A small image autoencoder, trained from scratch: 15900 steps.
Rows from block 2 of the decoder, named by matrix and row number. Each number is 500 + 25 x the weight over its row's rms, rounded and kept within 0 to 999. All counts start at 0. Numbers have three digits each. After the name is the row's rms in percent of the matrix's.
# conv: 3x3 conv (decoder.decb.0.0.conv.weight, 96x96x3x3, standardized in use), inputs 24-47, a 3x3 kernel for each
conv.10 116:529466486512500495472498535499492491533493510491506506511515522503505512510497498508478506527543458447502529462515525512497527497478491501493524487501493500492492518515502499512500514480493481514504508509490519486475514522517493495510515521480506512495517516489500519492503495519507471507512507485528482503521438510445523546506507446543442504426551510495501485529478511515500507496392514499683393440584434505458475501532522517505496482540464557425500474489538490482513482494491498502482520514468518480497469486539484501514494504522509484495523480483494498495507500518456529548528439421514445499497512501483498505482486512502451551534494449447525511
conv.11 099:482503490523493427489514508499491475479492471519515490489491497495490510496479504538491510520506483488518497497500537460502479486485496507485505516517508505462494491505525529485480512495495503505494521489494497524486495490509490519521524470529505498489506500465490509499497518493491514512479502505487436594483566483519475499486433545496573432484548507513509500498499490469503493571539371583539499445594564494425553478527495497524515512516501543483450519482518502502469509486486536480506480485513464481507517514443515517468470512468499489550467497506523503492529504500549452464437642473508460470496501525513514514494499491455519476544431493501508500
conv.12 114:483460483527446552511455532493500496483489488509474511536486500505520496507479493488477514522506506486537559501466529493513518486514516501493486484490492501479506499469524507491500500534505496487517506498530492512498482508528485482469527516506483490509512514507509502480501506482504507491480484514502543454527397447457496558568373533452434573484473464499539484507493509487510523429465555520297557568485523510494495490553512525453492556423495500501519466533499494503545491486514516499512488507496452450497490484516487512519525466536479540484497509525500476520521495510479530506482510446559437493513494515490531507481504500469532483582526464494478544
conv.13 092:510472508475531534525498461501491500492513491487475489507498508507484491493500486511473500517464484510511490503488502505482481503472480482491498477492511514503478510494517518462443490484493510504491489492485505499514499489496485561527502508506497489511494487511483491509489496485495512479501517507472473552521601431503491496523483521573565464421494496498508508496535506486501489515435543579643520550564449478491527481465494502517474522515471430486534506508516503503475514508492518506486490519501500548502492484495521489468523493495472504542482496495482517476493508496500576472458637542481486532506483469492462498496487500524505480463442542524502484
conv.14 112:540487490490442558491498511520489493498461511477504501511502498498482511514497504502490498536516496522478515506491494526490496480462513516506495494530486489477515493500494495557483508486531492505516500502496497488486479484521495459504511505506497492484497499494488508509509477469506500496513511508507478531528568430516475445455658417437404599509414500501498503488493503476488490556547375448482543467493580480448491537520487519517491525507524506562521459449540495512504491497484503499518507468518474535481499524487500503467495498525498495512503510495499494498482500494456525544508479444523499466500498503508509507507505484511481525507578456507421471
conv.15 087:467499524470479502485544476506479504480492487510529480486493506498453495495497493495461494499481516499525508504501468470512507497488498498512513513500496476491483502481479508476494513540479501484510515492474489485492519513491531515484515488477499527497512481497491490489488492495493493485469467500425443581492485466484535410508464495467537499512471510475497498487498488499482489560433509497585581471443488498549483480513487461507459527507487500483488476533484499482504478508492461502497522473444462472524486457513467515500509499529514502522508500458515523478468525493477487455435550545566473548502501503492474503495497501510468521476561457504510484
conv.16 068:484509462480518491555461497487508517474493519486490485516510492516466480464508494509526457474556505490453493516488504488468508510530520479498519503493514497525474495513505511511487480490490522498494500522504514532511490471507486483495513510485498496498477508522482500509495479510501486507475509501470481485497380525525499454543484476426369573482500476527504497509492509485488491543601445510192540556469556512468508500550491478496475511525469451400506499484525547509499506493472466473487462488489531486480498518519502476470507526496493501520483514485489482497506480521466455525488459462453515516475497487489512484506499491493499471493510513499516490
conv.17 078:515454496493482502479508486521515464492508507497475506507510497531495486493513515484512519501502512539476481527479494477475492481563511504491479506478477492515468486463545539468508472518509479509506500491491517470497511527519491514514526489501504472515516493520500492470512480523522488493494500502506446509493437528466472557533440510506519516498503430514469476506499512514491472495607467505588528583471466536509510464511519510514522481502534472596478505450522509480519497493494505506485506541507540479490515507490484526529466498495520460450507502499489480477516519514485445489439576459529486512502527490487497499479489506531463497499494543451536488
conv.18 115:486490499487494554532514467520496493492490496468500491490493483482488499504493498521506511505457512460491507542529509497514469481490479485509519488476504488486483485503511498480485512464484495508507500504504507508497484465522503498497478513492491480498477469507491507488493505475499502512533505483477500532557541409495448583543436498461449543403515507503479483484489540505501483488574464408542592518599430495478534528489516470542484553446465543497470505484502515491502517500493494546476517489462435505543476512482479514472507507507505514502519480490517479510513490476530462445582462483455509528496515480513527485504501525531510493492496496487490545
conv.19 087:499476512487499536513484468486511517515460488467484503505479488497501526512509496479474490518488450500501524498515517502485474505514512476527491516476524495501518542441505557512495460524467509510500491512507501508486494495501493515494516512544493505483509498469486503503493527510531504514516470515531413471540477492446553556467496538601568380505429482494510505491514485493517491518514472518520497382527495508501498508518486517511541505481538464447541446511528501521509490490528499491493482515496461506554569470468512444514502506488491540516515515502487502467511503493473425600470571536563539461518500497494476495493503505528485491469530515501470538
conv.20 067:503499478518500457453541470500506520476494541517456477492530486479503518522490527492511510479492511509470479466431514481469471500523484521496484500493515522516500477531509460489491511513551547485513552525507497474510485492520484482517500457490468477484493498503473497472535511488505542522524492492462514507506495512479496477509471472429481443444449456518522483506504505542508514482449517475503472525449502509498520486532495465506483492449468459433442453469430505552512472487521527474485503551502525512503499512474507453530485524506513519469507530494484490518519543512442463459495480502471457463482472483509474508498469491488535490527529517492507468
conv.21 085:535515512473448529466537489486502509507481494495510494493493481505467503489517491473454479451467479502521479482483469485496497472485468517495491509505487473479511505479510496437509470525463496482495494534480522485481509502477499483497535497491488518480495508505511488489469481508483511485464490505481452506495535551494477451507462529480456495471534543492481512503481510506515482638534415408413441523590547496548476527518489526436506515513485447524486559474513485494523475507497514490487517505458508430501469496480487488512510489491508521485525483503486499486497526468472530442521506476491449490471473490491506508504500526583496445485475548449460539
conv.22 121:481508470441517493496502531515501491499480507474497481492495489474529513502505493527503533529504470556500487505491512490525508491458525494467498501481536500509465463479570486513514521483476518523469450489527468472496492522501512468449504448484505488497470504520496501525526492476466498535536477488536472532478522498492531530504523492513545478473454466515542534490525501509492512494484515494543537557599523504484444554514497485502487456461447478495451461510479524507493504496503493503498507421492487409498523528526550534491543510476528513508507499526503493505504473471493517463554536483484507499493509484495513513534482477492484524505516550549552490
conv.23 093:455515485466500487500474468486462520497515493519507493513500501519521486503484493480488471498541505509469545498512512496496513494482514518497514502471515488521499502504487510454506486493524472493496492518504500497503535531472487496492465496528506502514521503498489512475506523497491495492490485505514546486485502537486496503471509501512618503431470532484485539473492473504479484434530486487641559576521509529549507525559500478578503478532502551557517456454526484508490516535525493555486476554484534436480469482516487477515496496506513529458513512507472483507492493531503495459483515520513473482492497491507518511482487479484526516508536484513465520