config = dict(
    decoder_upsampling='pixel_shuffle',
    precondition_frequency=16,
    steps=15900,
)
Rows from block 4 of the decoder, named by matrix and row number. Each number is 128 + 24 x the weight over its row's rms, rounded and kept within 0 to 255. All counts start at 0. Numbers have three digits each. After the name is the row's rms in percent of the matrix's.
# conv: 3x3 conv (decoder.decb.1.0.conv.weight, 48x48x3x3, standardized in use), inputs 32-39, a 3x3 kernel for each
conv.0 082:145094153141176104114103140122092112135131110133112156140094122141092156119107136136160113133143074134122119175122123097116058128081137130151149170085130149139117133109140134097171138130142131101184173096140133130140
conv.1 088:143192140116155139160074104148130136139134118133155144129163133109163128153110114126133126169116120152151116182110110197155074101137137135124141146116129118152161125135148126132141164112139144165141162150138145148140
conv.2 075:093137129149142153110155146126174110099089093111121126141152103168152140120130132105137101108121119114090118134153127124102065126110132136114109137097118110108101137157129143131139134127111150157142147153159124129134
conv.3 100:126127138133135111093124128121140138112125154113132080106126149160138090131159169094129143104156124135070169143161114109218097101169142134081150068199100135071137143132126111112124113125110167124149079131112149089158
conv.4 075:100160139115113101146113123145123093132102135102133139118145102137095121149085104102132079106066135087139144099163094180066054168115159139144136080153128131109134128133103128130119153135116127138181083122141093117139
conv.5 088:163107166145118144137156153100115131109102122117120125129080135133021109111134135110161148146092164127175113102061176177038184123135152126133110163129149108129107123151099113131123113116102166152100123210121123124128
conv.6 084:132159179129157150141126157153114117135075099131108123109142119151135138158173157152139140139140119136148119104123134077100162083111125106127126098088112095086106142098103133105084141092116119079093082056087140148124
conv.7 110:121132139143161152132173115146126146153102084139134126154133140155214117123136144124114118129084123118161108039173127196178048131119126152114150130127152163142136127125135120114163144142111145081137120145119125140118
conv.8 077:145098163080084128108104129126075131126115139109157117136115128091131096103146130145161077149064083103111098111145082124176061100172114143105127141109091101117116137133126085117127122126130124101142125174091144116166
conv.9 090:155111184119132111120168117110108125169136131110149115159069136093156095140090153134104124164157164126187140198068152128225048108116149150151135156119155101124137112131142122114134140144122152145140125144144117153120
conv.10 101:142128143133113099130108155126119111137096132148153113153147124155137115144112123130133148145148147156091159099064118074092098107081130125136091114108120124109108158119166126165126138094155134105146104133114141122126
conv.11 106:143121123135119150131108135134142158153136124097148132115161118095149113143130141124084164114108179081123131107113130034072098119078138101119149154102102146092127147159136090133182132142120150151094165168132145130145
conv.12 077:144117130142154119167093071140116108072123145136106130111111143169065104130140098130159128162119117171104080171096142213073116116137157096116115112152139149134129132152126083138128113138122110134093131149134127138104
conv.13 098:117124096154122130130115098146126150119177142131089131159124153129171160135102159111105129119100114101121096107086082118122139088104096134163139130137120119126108139137121135098153106101106153134160143143156165108121
conv.14 118:138156110144134118142141138105116161146119108115102110123136114163109130131120143125106130180116111098103126147071134079090084120076124107136126132112127115160142139087134130120119144121134139058101111073101147147143
conv.15 122:136156096152149143166121150130114126104116156143123142092137080139066137126184104146087165132204112142145105105088129117106160100142081117176109163084131080169125136157134141116139113139152146156115180137154110184126
conv.16 135:155149125134140172152131119106151112127077116131176092139080128090142142139143118138100133100118142165145126167111179117101161150118118139157129120117084133132145151135165115116124140125166128093107109118125155105096
conv.17 095:150144149151122075137116136146143114146131146135147115118157129152155087132086145136117102099159177144163117151160151169234093166057136129134104131138175144153111121140144121097130131128116124169137120121116128111139
conv.18 087:125120119109126137140107128104113125141108086128113128147160156135117138117135091119121097128103152110115132057131201149169124127090115126144137174162113133131147128135138119116136109130109141137084124122101115093138
conv.19 152:083194134145139138139127152127111135112117126111119120133131120110162132081160106121160084122130143088128118072171096102174067124086124133138145090123165152142135150114152122103133122104130114193130179156112162159142
conv.20 118:133130121134088027122143116131147112128118106135117141125170100150127212111116161124154126129205180142137128127194190112054082121164118117180105117148114123108125135113103148158150134137131131142139133134108127114117
conv.21 099:145221133224154227151216148133094115081103081111073130119090125124153104168150151129136121127160128128157129118103112100119096127112131147135135118142122117104139131112130091122115122118105162113146084166109144100146
conv.22 108:158121137084144111136106147145098113162152138136147150164109121099196164130131140142165087181175136142147133180115133110127035119089135141119137136124125113175125111127136124105140147108134110089174137037142121115130
conv.23 087:082118139097113085130107101131133113112173137136101131117125145094097141134130138128158136118145117127146143081194140081186137100135116121112129139149125107084107119071092112138103117118097088098129121090144104086107
conv.24 090:130105140108103082113109113126096103169100092103116099135125152107042129089115118082133169192137120125127125157100110078141141093167084127109126125119117109124111108126116127100116119100125083120126138145088129107119
conv.25 091:143131114140169156111124135145136147184146139108111130119120147131092120123132159146115128175208116191194147093123117131071120088073098142118129127102134099126111127104128134152104099138138155102117141115136147092097
conv.26 100:147135120148184125103130155131133128169129136115129149132141111156144181148146098129182130151098130116152135120105148097200142152170130142181155146169112115122155110121134122122140138117155120135117129163133124149131
conv.27 095:093097150145109102115137135123135104130108185140113139117127129114124133150144132133099116113054107138095126155092156131151178134175134140109159106108150139129119128130123134148118114145121119122147147127086161120161
conv.28 115:140160153153086207106060139118108100133103143129127136120132110139115102092183116130107120150132120106127101145169085145157086107145165124151129104061152147101129151117147128147180138122145147141140113186133148152117
conv.29 094:142098118124197126108118120133128113115107109116096143162114100151142125123138168163101118151088106115117114138154080066162151109096134155123120113150122133139126112132119121129128131129128115133133082106124146112089
conv.30 055:124129143105152121143146123152122123151166142156155127111108117131171121143152147145127134126105120121105119129119122085024095128068086127132136093069117109089091137134114136132131133124125113136134169127136141103129
conv.31 100:104185130131048137109123120120090123108140114118127120122159103131143155122108136132108131108178066127141133154172111170074148141085100130092141109142091155128125123137116114134122126122121144118137135143117135115133
conv.32 078:107160109133057142105113145140116113144138102137130103126123149113179148111128128139107124061075147136106130106115130054106150155122111134127132130108137147199122125103132150107122117121161113155109129074160109140089
conv.33 112:090100108130125109104105112132135117171155104094160082103184140126099133128094154135127137118220090146058159153095124154151070117136135149107109119132161149133117164075151099112112155105141161117128134131142150144133
conv.34 089:113138114131181133129114153124121129105119124126143130101114129129112142109154111113140117116159141148118149095116101096119177065177123116133118142172122146122132142147151139134125128123141122134109124154105158095146
conv.35 088:132154121148124111129107157129137127100101150121073099148125118129122080130146121154093151111142122128098101113154099175096158149070116129128145161172155135100104128123139134158092116104135143125084168136142110115109
conv.36 085:116114136088136142150138111127118157118144137119165156099121123091095156162129156137116159133110165134129116147150161080220164114201152165137153144157160121133144123117146146089141131125129155125132152157131171164134
conv.37 091:146142102081121095132140138101137123159180134123131115119157106088166127138092107116111134121119132117090124148205061040111139189060118114102133136117104110117120119115127124128105117122136137098133127088112087156120
conv.38 116:117078079128141119123117120150136123112130122134118148159140112127108118108104110117071090135129103108124118087045124127034090105112135165135087184134123122134130113133113132086113141125103088111151109132123132117135
conv.39 094:151124132122066135163152119133159141161163116132112164147125150128148099143170131135121164116232106112109178126155145176132193165158170141157132138098156131097169144129136118100123127151123142142138111163150145143134
conv.40 119:136119131116085171136142136134152111163155122161099126131141128138158065120076129120120144131120152152160137115104147136119076163072086121122109118092129120133168131129134147133152145112144106118135147144114116125143
conv.41 088:121118164094173134162089090124150137102090086128124106109148156090140155150071127149167129149137095133132111107170125109113111224091084128132125143177150113148132146113112091129141118132104126091150105176131111126120
conv.42 117:102087121139067114160140117125126122088115128118172124140123128121190115131144122118124132147136125112116118118157125066068121119127137173115110172106117129123129074102129143147137108133116141159135144151143139133139
conv.43 117:125113119145170146120106113142149137134112118153146128136119135145106140141228143155126115160108081124053165142100130133204072172182081135126138148144104136120128125123143140147135118143130125115134115148114116134141
conv.44 120:102141095156081108103150109120170167137068152096121136116139107097141156131114128126169140117122147103089100139127142131127128117188133113148117140146158106124115109144088133132138104126100130146135130112139108102116
conv.45 081:115094146164189089097175149148119116132131154151133153105170129133094122137091102132107138136140144135139134114186126182092173133244144131125109116143141141146128136126125146163144124125159122085149100152085130165143
conv.46 106:157080130111098149119179118124137104137142131153134122122120117143169100095118142122121097112172123133167148152110103149162094044094129109136111138111145158112127138143138109099179123151127129119144117070170143116114
conv.47 112:129149123093080123152122130136158163155114124129103151126126120112082098136111089117145115136093165081179098128154135184113067114145149105131135097147130127132126138155137126117105131126117132141092135184166116141119