Weights of a small image autoencoder: 22605 training examples.
Rows from block 6 of the encoder of a small image autoencoder, named by matrix and row number. Rows with one number belong to one neuron. Each number is 500 + 50 x the weight over its row's rms, rounded and kept within 0 to 999. All counts start at 0. Numbers have three digits each. After the name is the row's rms in percent of the matrix's.
After each neuron's rows are labels from the 100 images, of 14976, where the neuron reaches its highest value: "patch colour" is the nearest of a few named colours to the mean colour under the peak; "place" is the part of the image that holds the peak. Only what is clearly more common there than usual is listed. The data: photos of plants and fungi (iNaturalist). In brackets: how many of the 100.
# fc1: MLP up (encoder.blocks.6.mlp.fc1.weight, 1024x256), inputs 0-127
# fc2: MLP down (encoder.blocks.6.mlp.fc2.weight, 256x1024, transposed), outputs 0-127

fc1.382 050:493578424593526465389475469571475496511529490553476510529461408506524485513541524499449437478471516438511583394415548403488490486528579572525503538463465555506456614519540586573601467498557474423539449591466494504545477550467529476616452493455412549511424474444524540477467470461506466554497480489532442440514522551499482522497461507503643535464567500523465517502478578566559513441568
fc2.382 033:493415521450484529549517488484448465511493556506532539571537488627464481401497454420540441531455508452540474412533474454551532472366474570457522494501493470520503500459580451504540504492499502540461474445473566501339467519488523499550381473588514460556589490560533470444534452492508447531448506467469467472548499602514493451565642522510504435452575467477525486482559520544528359569478
patch colour: green (34)
place: top left (36)

fc1.588 191:493418459494496351419479495513471499638543515410493477438523522572526496507472521413497449495528464498536488492461536525471568520448467478554506476473502480444478439441502440458508528521471572499526499497549445525481519501554578498496491496502435465483421414473484501458464570536458485429427503591549518522487422494508427539518478523444568494429648491469417443492513469437458536489498
fc2.588 142:513470535482536489587451459537512497601471512491467520547541585451489498493526432544500500503438510517481473564482499509415494511417487319468483480515470430536459484509526530464535575455493521549502480481505502509452514530526556539460638483436462497470573505496456473444499530501475496474502489574458565515521460472502479473422442496544456462461529484464476533502532487562528493480465
patch colour: green (49)
place: top left (29)

fc1.567 110:461499516476616513516479362600451566470569420537564514563498466578531514535564407496438470570412572406553508549544562558515578624615448548479439465548632480469531640475451453421406495427606614525478493433541491499488455553511483550560548537510457508457517540515428500474468509496435493536513534469550530504523528464442459496527504550513546452589551468431473494530584554472484479428527
fc2.567 066:429428508507542498591437468504473532432546486522425609515489486623545564542520437477554537437576482436479507609485560498410434522374455459487574554462533581578495454429524446464463582455522531482448544547518403440586524490548488552507589481605520409532419474586497519529505453502498527522512466517474521422464460496448488512554534571537595460518490407507500490508601558521482538516527
patch colour: black (30)
place: centre (55)

fc1.345 081:294482515418516497518560484518486537479547441535529514529361441540418522462582509481463462478378666407522507592528480546537581496544530638404486468416521502481581585480455506384458516390515510510549485524477457478423510464447465533545521368569440543492535428535436474426478492513498524522543489531497474510480535459476552493456478506551472419495516531539537507477538521459462537424576
fc2.345 054:506510497483475485511443523482465493532482529500492556557504501554479561536500516471600537486582502496497515526429474470553533488394513584457492478574483492534567497487477428439452443532480540546540493514515498490538469500437472522508569536486532495533463535501447513503454507573448503472471520426524430493549527547486447549532660497513507498528644422533432512477558500546518448465504
patch colour: black (26)
place: centre (49)

fc1.542 107:432436540502533544537566417635471494451537496477482450492506537482531474521527507475562505419393544527470514464508536490522498467430598532493496485469500542598474510479490565478542547610564512519549496493575463615450686521490483519510510494540443561504504477554449442501401488551514517574492568509511498469546460530579485480538468519428500516508582516540504532469420502391479440562516
fc2.542 107:460550363481553507479522487494480518412518533476490571510506534492501509466483555522559353555475466494526538509486494480517548455546482561485470460507398560450593509564534507515480450433503495477531490544502490476450473472486521502516428491513437504500449488458459528464519614511396450491509468609580546497535502494445460564399473451519483513436538499458485472489491517538485455505471
patch colour: green (26)
place: centre (73)

fc1.270 085:494592505504452559580559579378594477507517490504610506444575510563500528487453409524452496449480582440495545501533485548502535535494476448471521538518464519481484329535520458561492425507488546489518489487525452487574499471524520492440501477477594415489606538554585468497540504472451535547430514514482522523450537491559511561443586351515488483535583518495489570631424478494542495460532
fc2.270 101:498517506411501496462466507450611502509530638459472479498509494430489494520470588484458542510527473535470458459487429499573497553502496460469471507431687625557374509537491505499485435585508507470480528586507550514545538497502463469457461513607533521503371507459481493454543504623500467526478507511472634489480461505484489581456598500551488521489542520507510531489492456470489563480484
patch colour: green (26)
place: centre (28)