From a checkpoint of a small image autoencoder: 48-pixel images, 90.0 epochs.
Rows from block 5 of the encoder of a small image autoencoder, named by matrix and row number. Rows with one number belong to one neuron. Each number is 500 + 50 x the weight over its row's rms, rounded and kept within 0 to 999. All counts start at 0. Numbers have three digits each. After the name is the row's rms in percent of the matrix's.
After each neuron's rows are labels from the 100 images, of 14976, where the neuron reaches its highest value: "peak at" is the part of the image that holds the peak. Only what is clearly more common there than usual is listed. The data: photos of plants and fungi (iNaturalist). In brackets: how many of the 100.
# fc1: MLP up (encoder.blocks.5.mlp.fc1.weight, 512x128), inputs 0-127
# fc2: MLP down (encoder.blocks.5.mlp.fc2.weight, 128x512, transposed), outputs 0-127

fc1.105 107:480506516638497495491443535494517480510475573570490599466565608515460411470502529517578511468581544490471480541488520549544551471442476530490457360442485543522494566536510530512497481515502477575622537584495615466494493534516440485554445484449424442475556507502517493411536526443495541440478482549512471530433583472416507506510518507450623458522455539574527501512615403405479480539489
fc2.105 092:472482522395493438500441567514430493499539438456386411446479461455523538521629423394514530510437457492503479500456443495446539487505491420484475542598542390491489565563481493540467520592547511561538431404496451483484457465526538494490550380476550449500446456556536492496553523550435558511533464508549503468584535444532550470546521422527587552525500478482562484583510557617491535530471
peak at: centre (27)

fc1.132 108:441458501469516454502597486465468506527483496436466399557527376536534516524441434486499447413502483478432467480488557525515443468510541424543481485493461476438486535442448526513475483593599540593635495442617483483521518485521498491479559495506577340513600493487507475517501427545509588439489467490478545451546430556467417484457488468439525480526529498513558538527547490414558463585409
fc2.132 093:443423515381445513493505526527516551516490587502575526443533419485475499493499482427496513555432557482483533475593546526405568540509531557428517478518513508461502404477447483577573482539489520570437533532551492529455464527406530462591493489490501475505409496395491557468429539418452586522465534503513440389528508559615445556566472487484513491577430577538486492463482541591579479454427
peak at: middle right (27)

fc1.417 099:525510524553497373508459508479490483450524401483495537420431544515495465447528527497523526503429565480412486448515482483469430517577468453534513555534478511469497447558472525553486459498368487486426527579513600544459520564490507488499544513484466521483459557530531548538510384524464501531536502412507570559510496471591500538519523544646527564519597645522449447484623406499434526495443
fc2.417 099:492501479526462613539528505482483510454470552473491507552504508500459589518491470515537519442523433494501540470518481468525573549511446553557526455492455466471421565544460561491523476507424511427451464493469431531558426472517535540518526440512592423544473418495433409616490607479557493459491456444455486588483520466436461508493467475342505430489388586559507565521444613488391510466425
peak at: centre (31)

fc1.245 095:545497497536511543460512577458523534563498597495473429443462516522473470469471485515464458531426488482490524556480586374553471461496474421504621433456514577548511605569527533479543487477537450452577564478539500485477468543456491486503543510528451489484530460501585503454453489458447509525448521384462590504602507504488559440471532498477506443433414427417487535386495456581427458440639
fc2.245 082:557506547477497449496505496499451509569553517503448602519479478470457460498492549501432582434474499533481432541495562426492465519468530519515615548471509467609578336549461505517570491445543472450528490504543461451482481461571476445514456496499423513567505543466562477571413433600449582518408538409499456429449488546565495464464438487541551501438522574467549496485377521478494481478611
peak at: centre (30)

fc1.324 103:523500468528497480509508467507511515505498529501537526489436476537534574412475530468526599540510558490453610473568464450548466504554456557462531399549560586488570482371562492442496409516604431579537517469534503524550527493462413545519471463484480558433570394514511494537559533440517479502499639496500500483515519517520560427694548529522501494521521499562532537492427511443415537485522
fc2.324 131:527474453546510495510449474418461495493509516446496511472569508420418434444527504596551415505480476471454513488453502472471507459501461401579503531454431471502478508434488534527458436460489519558499610454447441475510463541512460475450465542553486473580420505505577578488518474450504494509497310521453470503504564496435440420653374502511475544452455502487513482375495452513490398477514
peak at: bottom right (27)

fc1.102 115:556480506552499468487497479597458533490378487424435495448527460455532509510490440529482491516467501503412539442482423413500521493483516576541472629585470557505507474434562544533470520517501495504488557480509575487519464565479560489476466462440529490492500401500469540440511494552543356635507526492478516499455328433477507502498370524501496400528524606430490483556533495492430507458470
fc2.102 097:482494446367522527491524496512476518455558454491468551464514590591509553524549483614533443472524500509514517523480541529583553534532543453556539419430510433539496426509573539532587473607519515479491424400527542553494504457464594515503461547618395570520483525469502533498451519497464426597625568537571473479491489495492539503488508607451579520519570509555575459468499482493451548505436
peak at: centre (29)

fc1.270 074:476477458521441372465565493505528501491521455443592518463490544505510450531543546551485451569463456382499573514510499506490572490485525492512359499443549475413524512473467538478496494580453434417511530506458484566514518479461462490513514468492599485494582468515528429458440472554497452480514448495572553350533506451515486475533539515599596499433435483596463546451644595458460508457508
fc2.270 070:480518525559486611508519509582383414543506591513454436503516485505513574453488451482458548393443538480478518455495448442505370571428482456548561525587397485456467522506525562450499612497412512479499401504474490580485590462521533483534476523470527401407494506435516568493537536538431446507452525401508531429458538486505553512497533493455475565553534436496516428517472460492432489489567
peak at: centre (30)

fc1.394 082:514525522549516624483456552478497495502401546608486478515454495524501582452535449537490422575510478501448417498458525549443503566448513400596528464453521536557475391439446545529572512506604547507595436453488512562512517508539528506400494465537555538487386487480519604542462536556469495575452524577515500481536483429497462552452552534398558495422554422543453526474502457521458452535529
fc2.394 078:548479515533524299512489548492513476511586507478484504436452445454492437495565466596502490477473463409550484429572528485479451515428427536503502506606430464538430637487527545502479512454531463514573551527496435518473528481500490475593473450458494442448553530444580480545536475459550490456500485611493519485514449447514430606487475528580486452471493384537503589486519479438485487521593
peak at: centre (31)

fc1.130 095:479493551518561500465549506588535516573465518576493419451471525537526542511527540480486466584622517506518408359417430472548546477463466469615501462502537513524522437572505577491475544492410483470390459515415482413484493539509531457484506513578541497426520568565431473493565550565512404525491538473471554491446406461544543482464560436551402439472473463482531565513533530470547532437455
fc2.130 148:511537506551547542546573506413505575535454458565488513440470533380560533454527534471510433464465485511501575559487485545491466527501491498432544482583583587499476516450593435487477503534557427464535445542416510435503471580489529570392495483446630451541557418589485564573481565466501452454417458485501553529442441546473533379516579561513521491470460519415531525561501484485490574515483
peak at: centre (36)

fc1.467 106:522490483435486495465531556471492480494443552528532480488461553560597534547487497618490533589523492506552446464462528461501470499558533435505507481539543515551443463496577384455566458528471452468597472524470572524406463470516446514545509465404510518481543420532559495528526403535439505519513468446495419483572468518427535554547447459621506545415483360499500537462451377592502512495600
fc2.467 085:520457544469503427480496377442571511531542517475556535488532541469394471503467478531536542409547446522479427533514541469522604448441471578570524543415514544611524502490485415550559514510455523542659484497575411492502493544532438402440396493597510495518425519509522503494491499461522490459482463604482605462441501491474552537569495437467485518513500390510518443567515535527555511496524
peak at: centre (38)

fc1.137 120:590498495480478471493496474597486460299536536557492500461502439510441485350515558506508564575492501522449538438584503574518485480478522518494478520486463513535459489511487523404485520493546341500441529552517463481537520335472559565504527501502433563572493509431497489535581502432425497545452574456478534505460475576522535457549515554489496509476516533481552459551488492470386467488523
fc2.137 124:518499519538449521569442503518523448336497500516506471458477436419532534444447478486537393419430524488457508479428478511455526553447478511459489482566457515447403516523445533545439512471551490530444434499516448463452483634530489493545501493529512508497517465468522534490542432549543514441461244391543505458477532530477495509573445503509479479482438490399444456435515513513500502521476
peak at: top right (27)

fc1.318 084:425468477470455352421537588481456477387486523456543498490552522468508545529451525442624496406571549590510576500452510497458500482394509437536434504616503548548446505531488444466450474476420605501503479516518580488494442518524541489495576479508472486498549363431462555486493547508512555545474480525461493561442550482523494534462431429599535445465447591501531524493501530550491471547521
fc2.318 080:460527493550591635478546532553511490454505503515556495531568510415473425499568480522597489598444461502523559442516513532477494488453514616546525513392553407506491492504473522522378521457453481535535494515560404555676540489520511492547430516502587521529481610426507389490529494509465533497491513511484531575544494526430525583514416430477487588488528531463489435526505513490463488489484
peak at: centre (27)

fc1.157 112:450515489436450525525527477507532429527655384468479592492529512541661584497492490512511500494536528486531486450516474408484491531523525480457481436552545536522547470477557436527478410506497470466510483548575433555447508484485495497558545499517481471452522432419517419528556392600543473592517546499515527524487407489497528451455438444510533524506594437443413472580527419568539570430473
fc2.157 142:449511532541550492446666502503529550526451521521490370505465513514457500500512508509494486514520490526477443455417478529541519507533510493527571486486486402491491512492592478491578465514489589514493583512551649446388526501493523560493504516574512448440522586455493530487508554443527513474547491487483476604440433562514427507426522525506517482480383467393502595346521540426497485567499
peak at: bottom left (27)

fc1.194 122:551513535457495595580513527547493504456492511672465497533538453459457565515403534542444476570451454489530533485489587551484528496501513514584407490514509420554360463578457530473429552512327597472524573477512497495489479509463512546505506554505420432520450431516460541497520500579466509589505530577515503515480464520511502466532470348509555482499527507501489499586503505521520545441507
fc2.194 113:425495471482589454466535483501440533438549426453456519383483477587541540541523548534478500501516456526528561506434447490597593464482426519559489502495410455411530457504573446602480422474534509471507463488512548504450467358575525546449547547460581515571454500454437426511496476514460513484532639550461490518526458469451379414541474481434501509446570547470507439516519480475454537504455
peak at: centre (27)

fc1.126 121:613507541474513529471527500487496480486438484451504533424459565507602406573470486538501587467535503473481446438511518519503499475512531560536536409451358460462492467550463627455535530489391616480410474461353382462538471521519507548520463502526510479476528522529491519540506462425468540421596481547497464524516502489507495473350454533522489569495541453534403509480531506524558475510520
fc2.126 146:506503519493499497492508491462562495447507543444453497435621500503433490407492534558474481509484475559536475516514506455446502474559499388575537469536533447507422502471558487527545499472513513538574544560533444574490496522540515538421525536580485486551441492461547498454566512531594539571543329490486507542515534457422451454635346488441544546466486450541503467393492449459552389533531
peak at: centre (36)

fc1.161 123:503512421549406457558508488521520442530474374596511411570519492551456521476450539517517396538524499517515473505490546456471511508480494443628486477353454548477538528576519520533488466551519527582461525518508503485513498508491584462454546532561497540475441699553498460582535470535468504442505409446461521523550522463551480533510480448483507534491538439440591505569605430479446491534513
fc2.161 101:515520468488548457497579498506446536425436577467598533453506498462508515548556462404502562423551440590481511497526465545535457505540452555538441489643488414481568442573531414477439516595525520520530497509469404509560520496488487476495461547493526455540549347555468543603519521489515463434499483433487485451444525447458475531454491397531468534482489403403498558518429596531479453495510
peak at: top left (30)

fc1.397 108:417489545604511446536543488578486437527563574538473468491505483569541535412476508596568519441487484447494463452609547480516478533444572519516414460588469602535480563449541430457410462518484466484513478475528493471533504454506534544597566503525407419510442503406526487517547467480448472509506504458475558494486381516615461524458473527482413524477537638474484504526555453492443547453430
fc2.397 111:430494460475535551501552501482512480493478485505533361480469406543493480472462522468492486660402537511498472461454528450472531422550456460484517518434481393438505506544477534506526524403425574522532530455480543456471521502518459511508467457478538444533535552413519438531439467503473519405500419396538519462403507562452374529633398527500487538464462577490530460464467450536506492587461
peak at: bottom left (29); top left (28)

fc1.315 169:429508460567415544540445539503521539533508519494493490485437552396518464588545497460431514509524458542515483438544573523488494466459497486505526404446503532465462520520376533420485544537509389516482589475513501444509477511505498494543424575560490527476504559517504516552501602490505609338491506570544463518512688556532467560465557508589474575477477412552461526460482516468503483503552
fc2.315 106:417431510404504490482486487530553469578469431414524461509459458632541550412462467633504508554554501520510479472419499505572555563501603458551541470450467482497489467510495542586540408491475536513420472519571532451529496386554525501493575490552453501517468535487492482456530414537535616634518504492506524545518503498473563518472525446519479449505529419627511455466497453505440418489460
peak at: centre (31)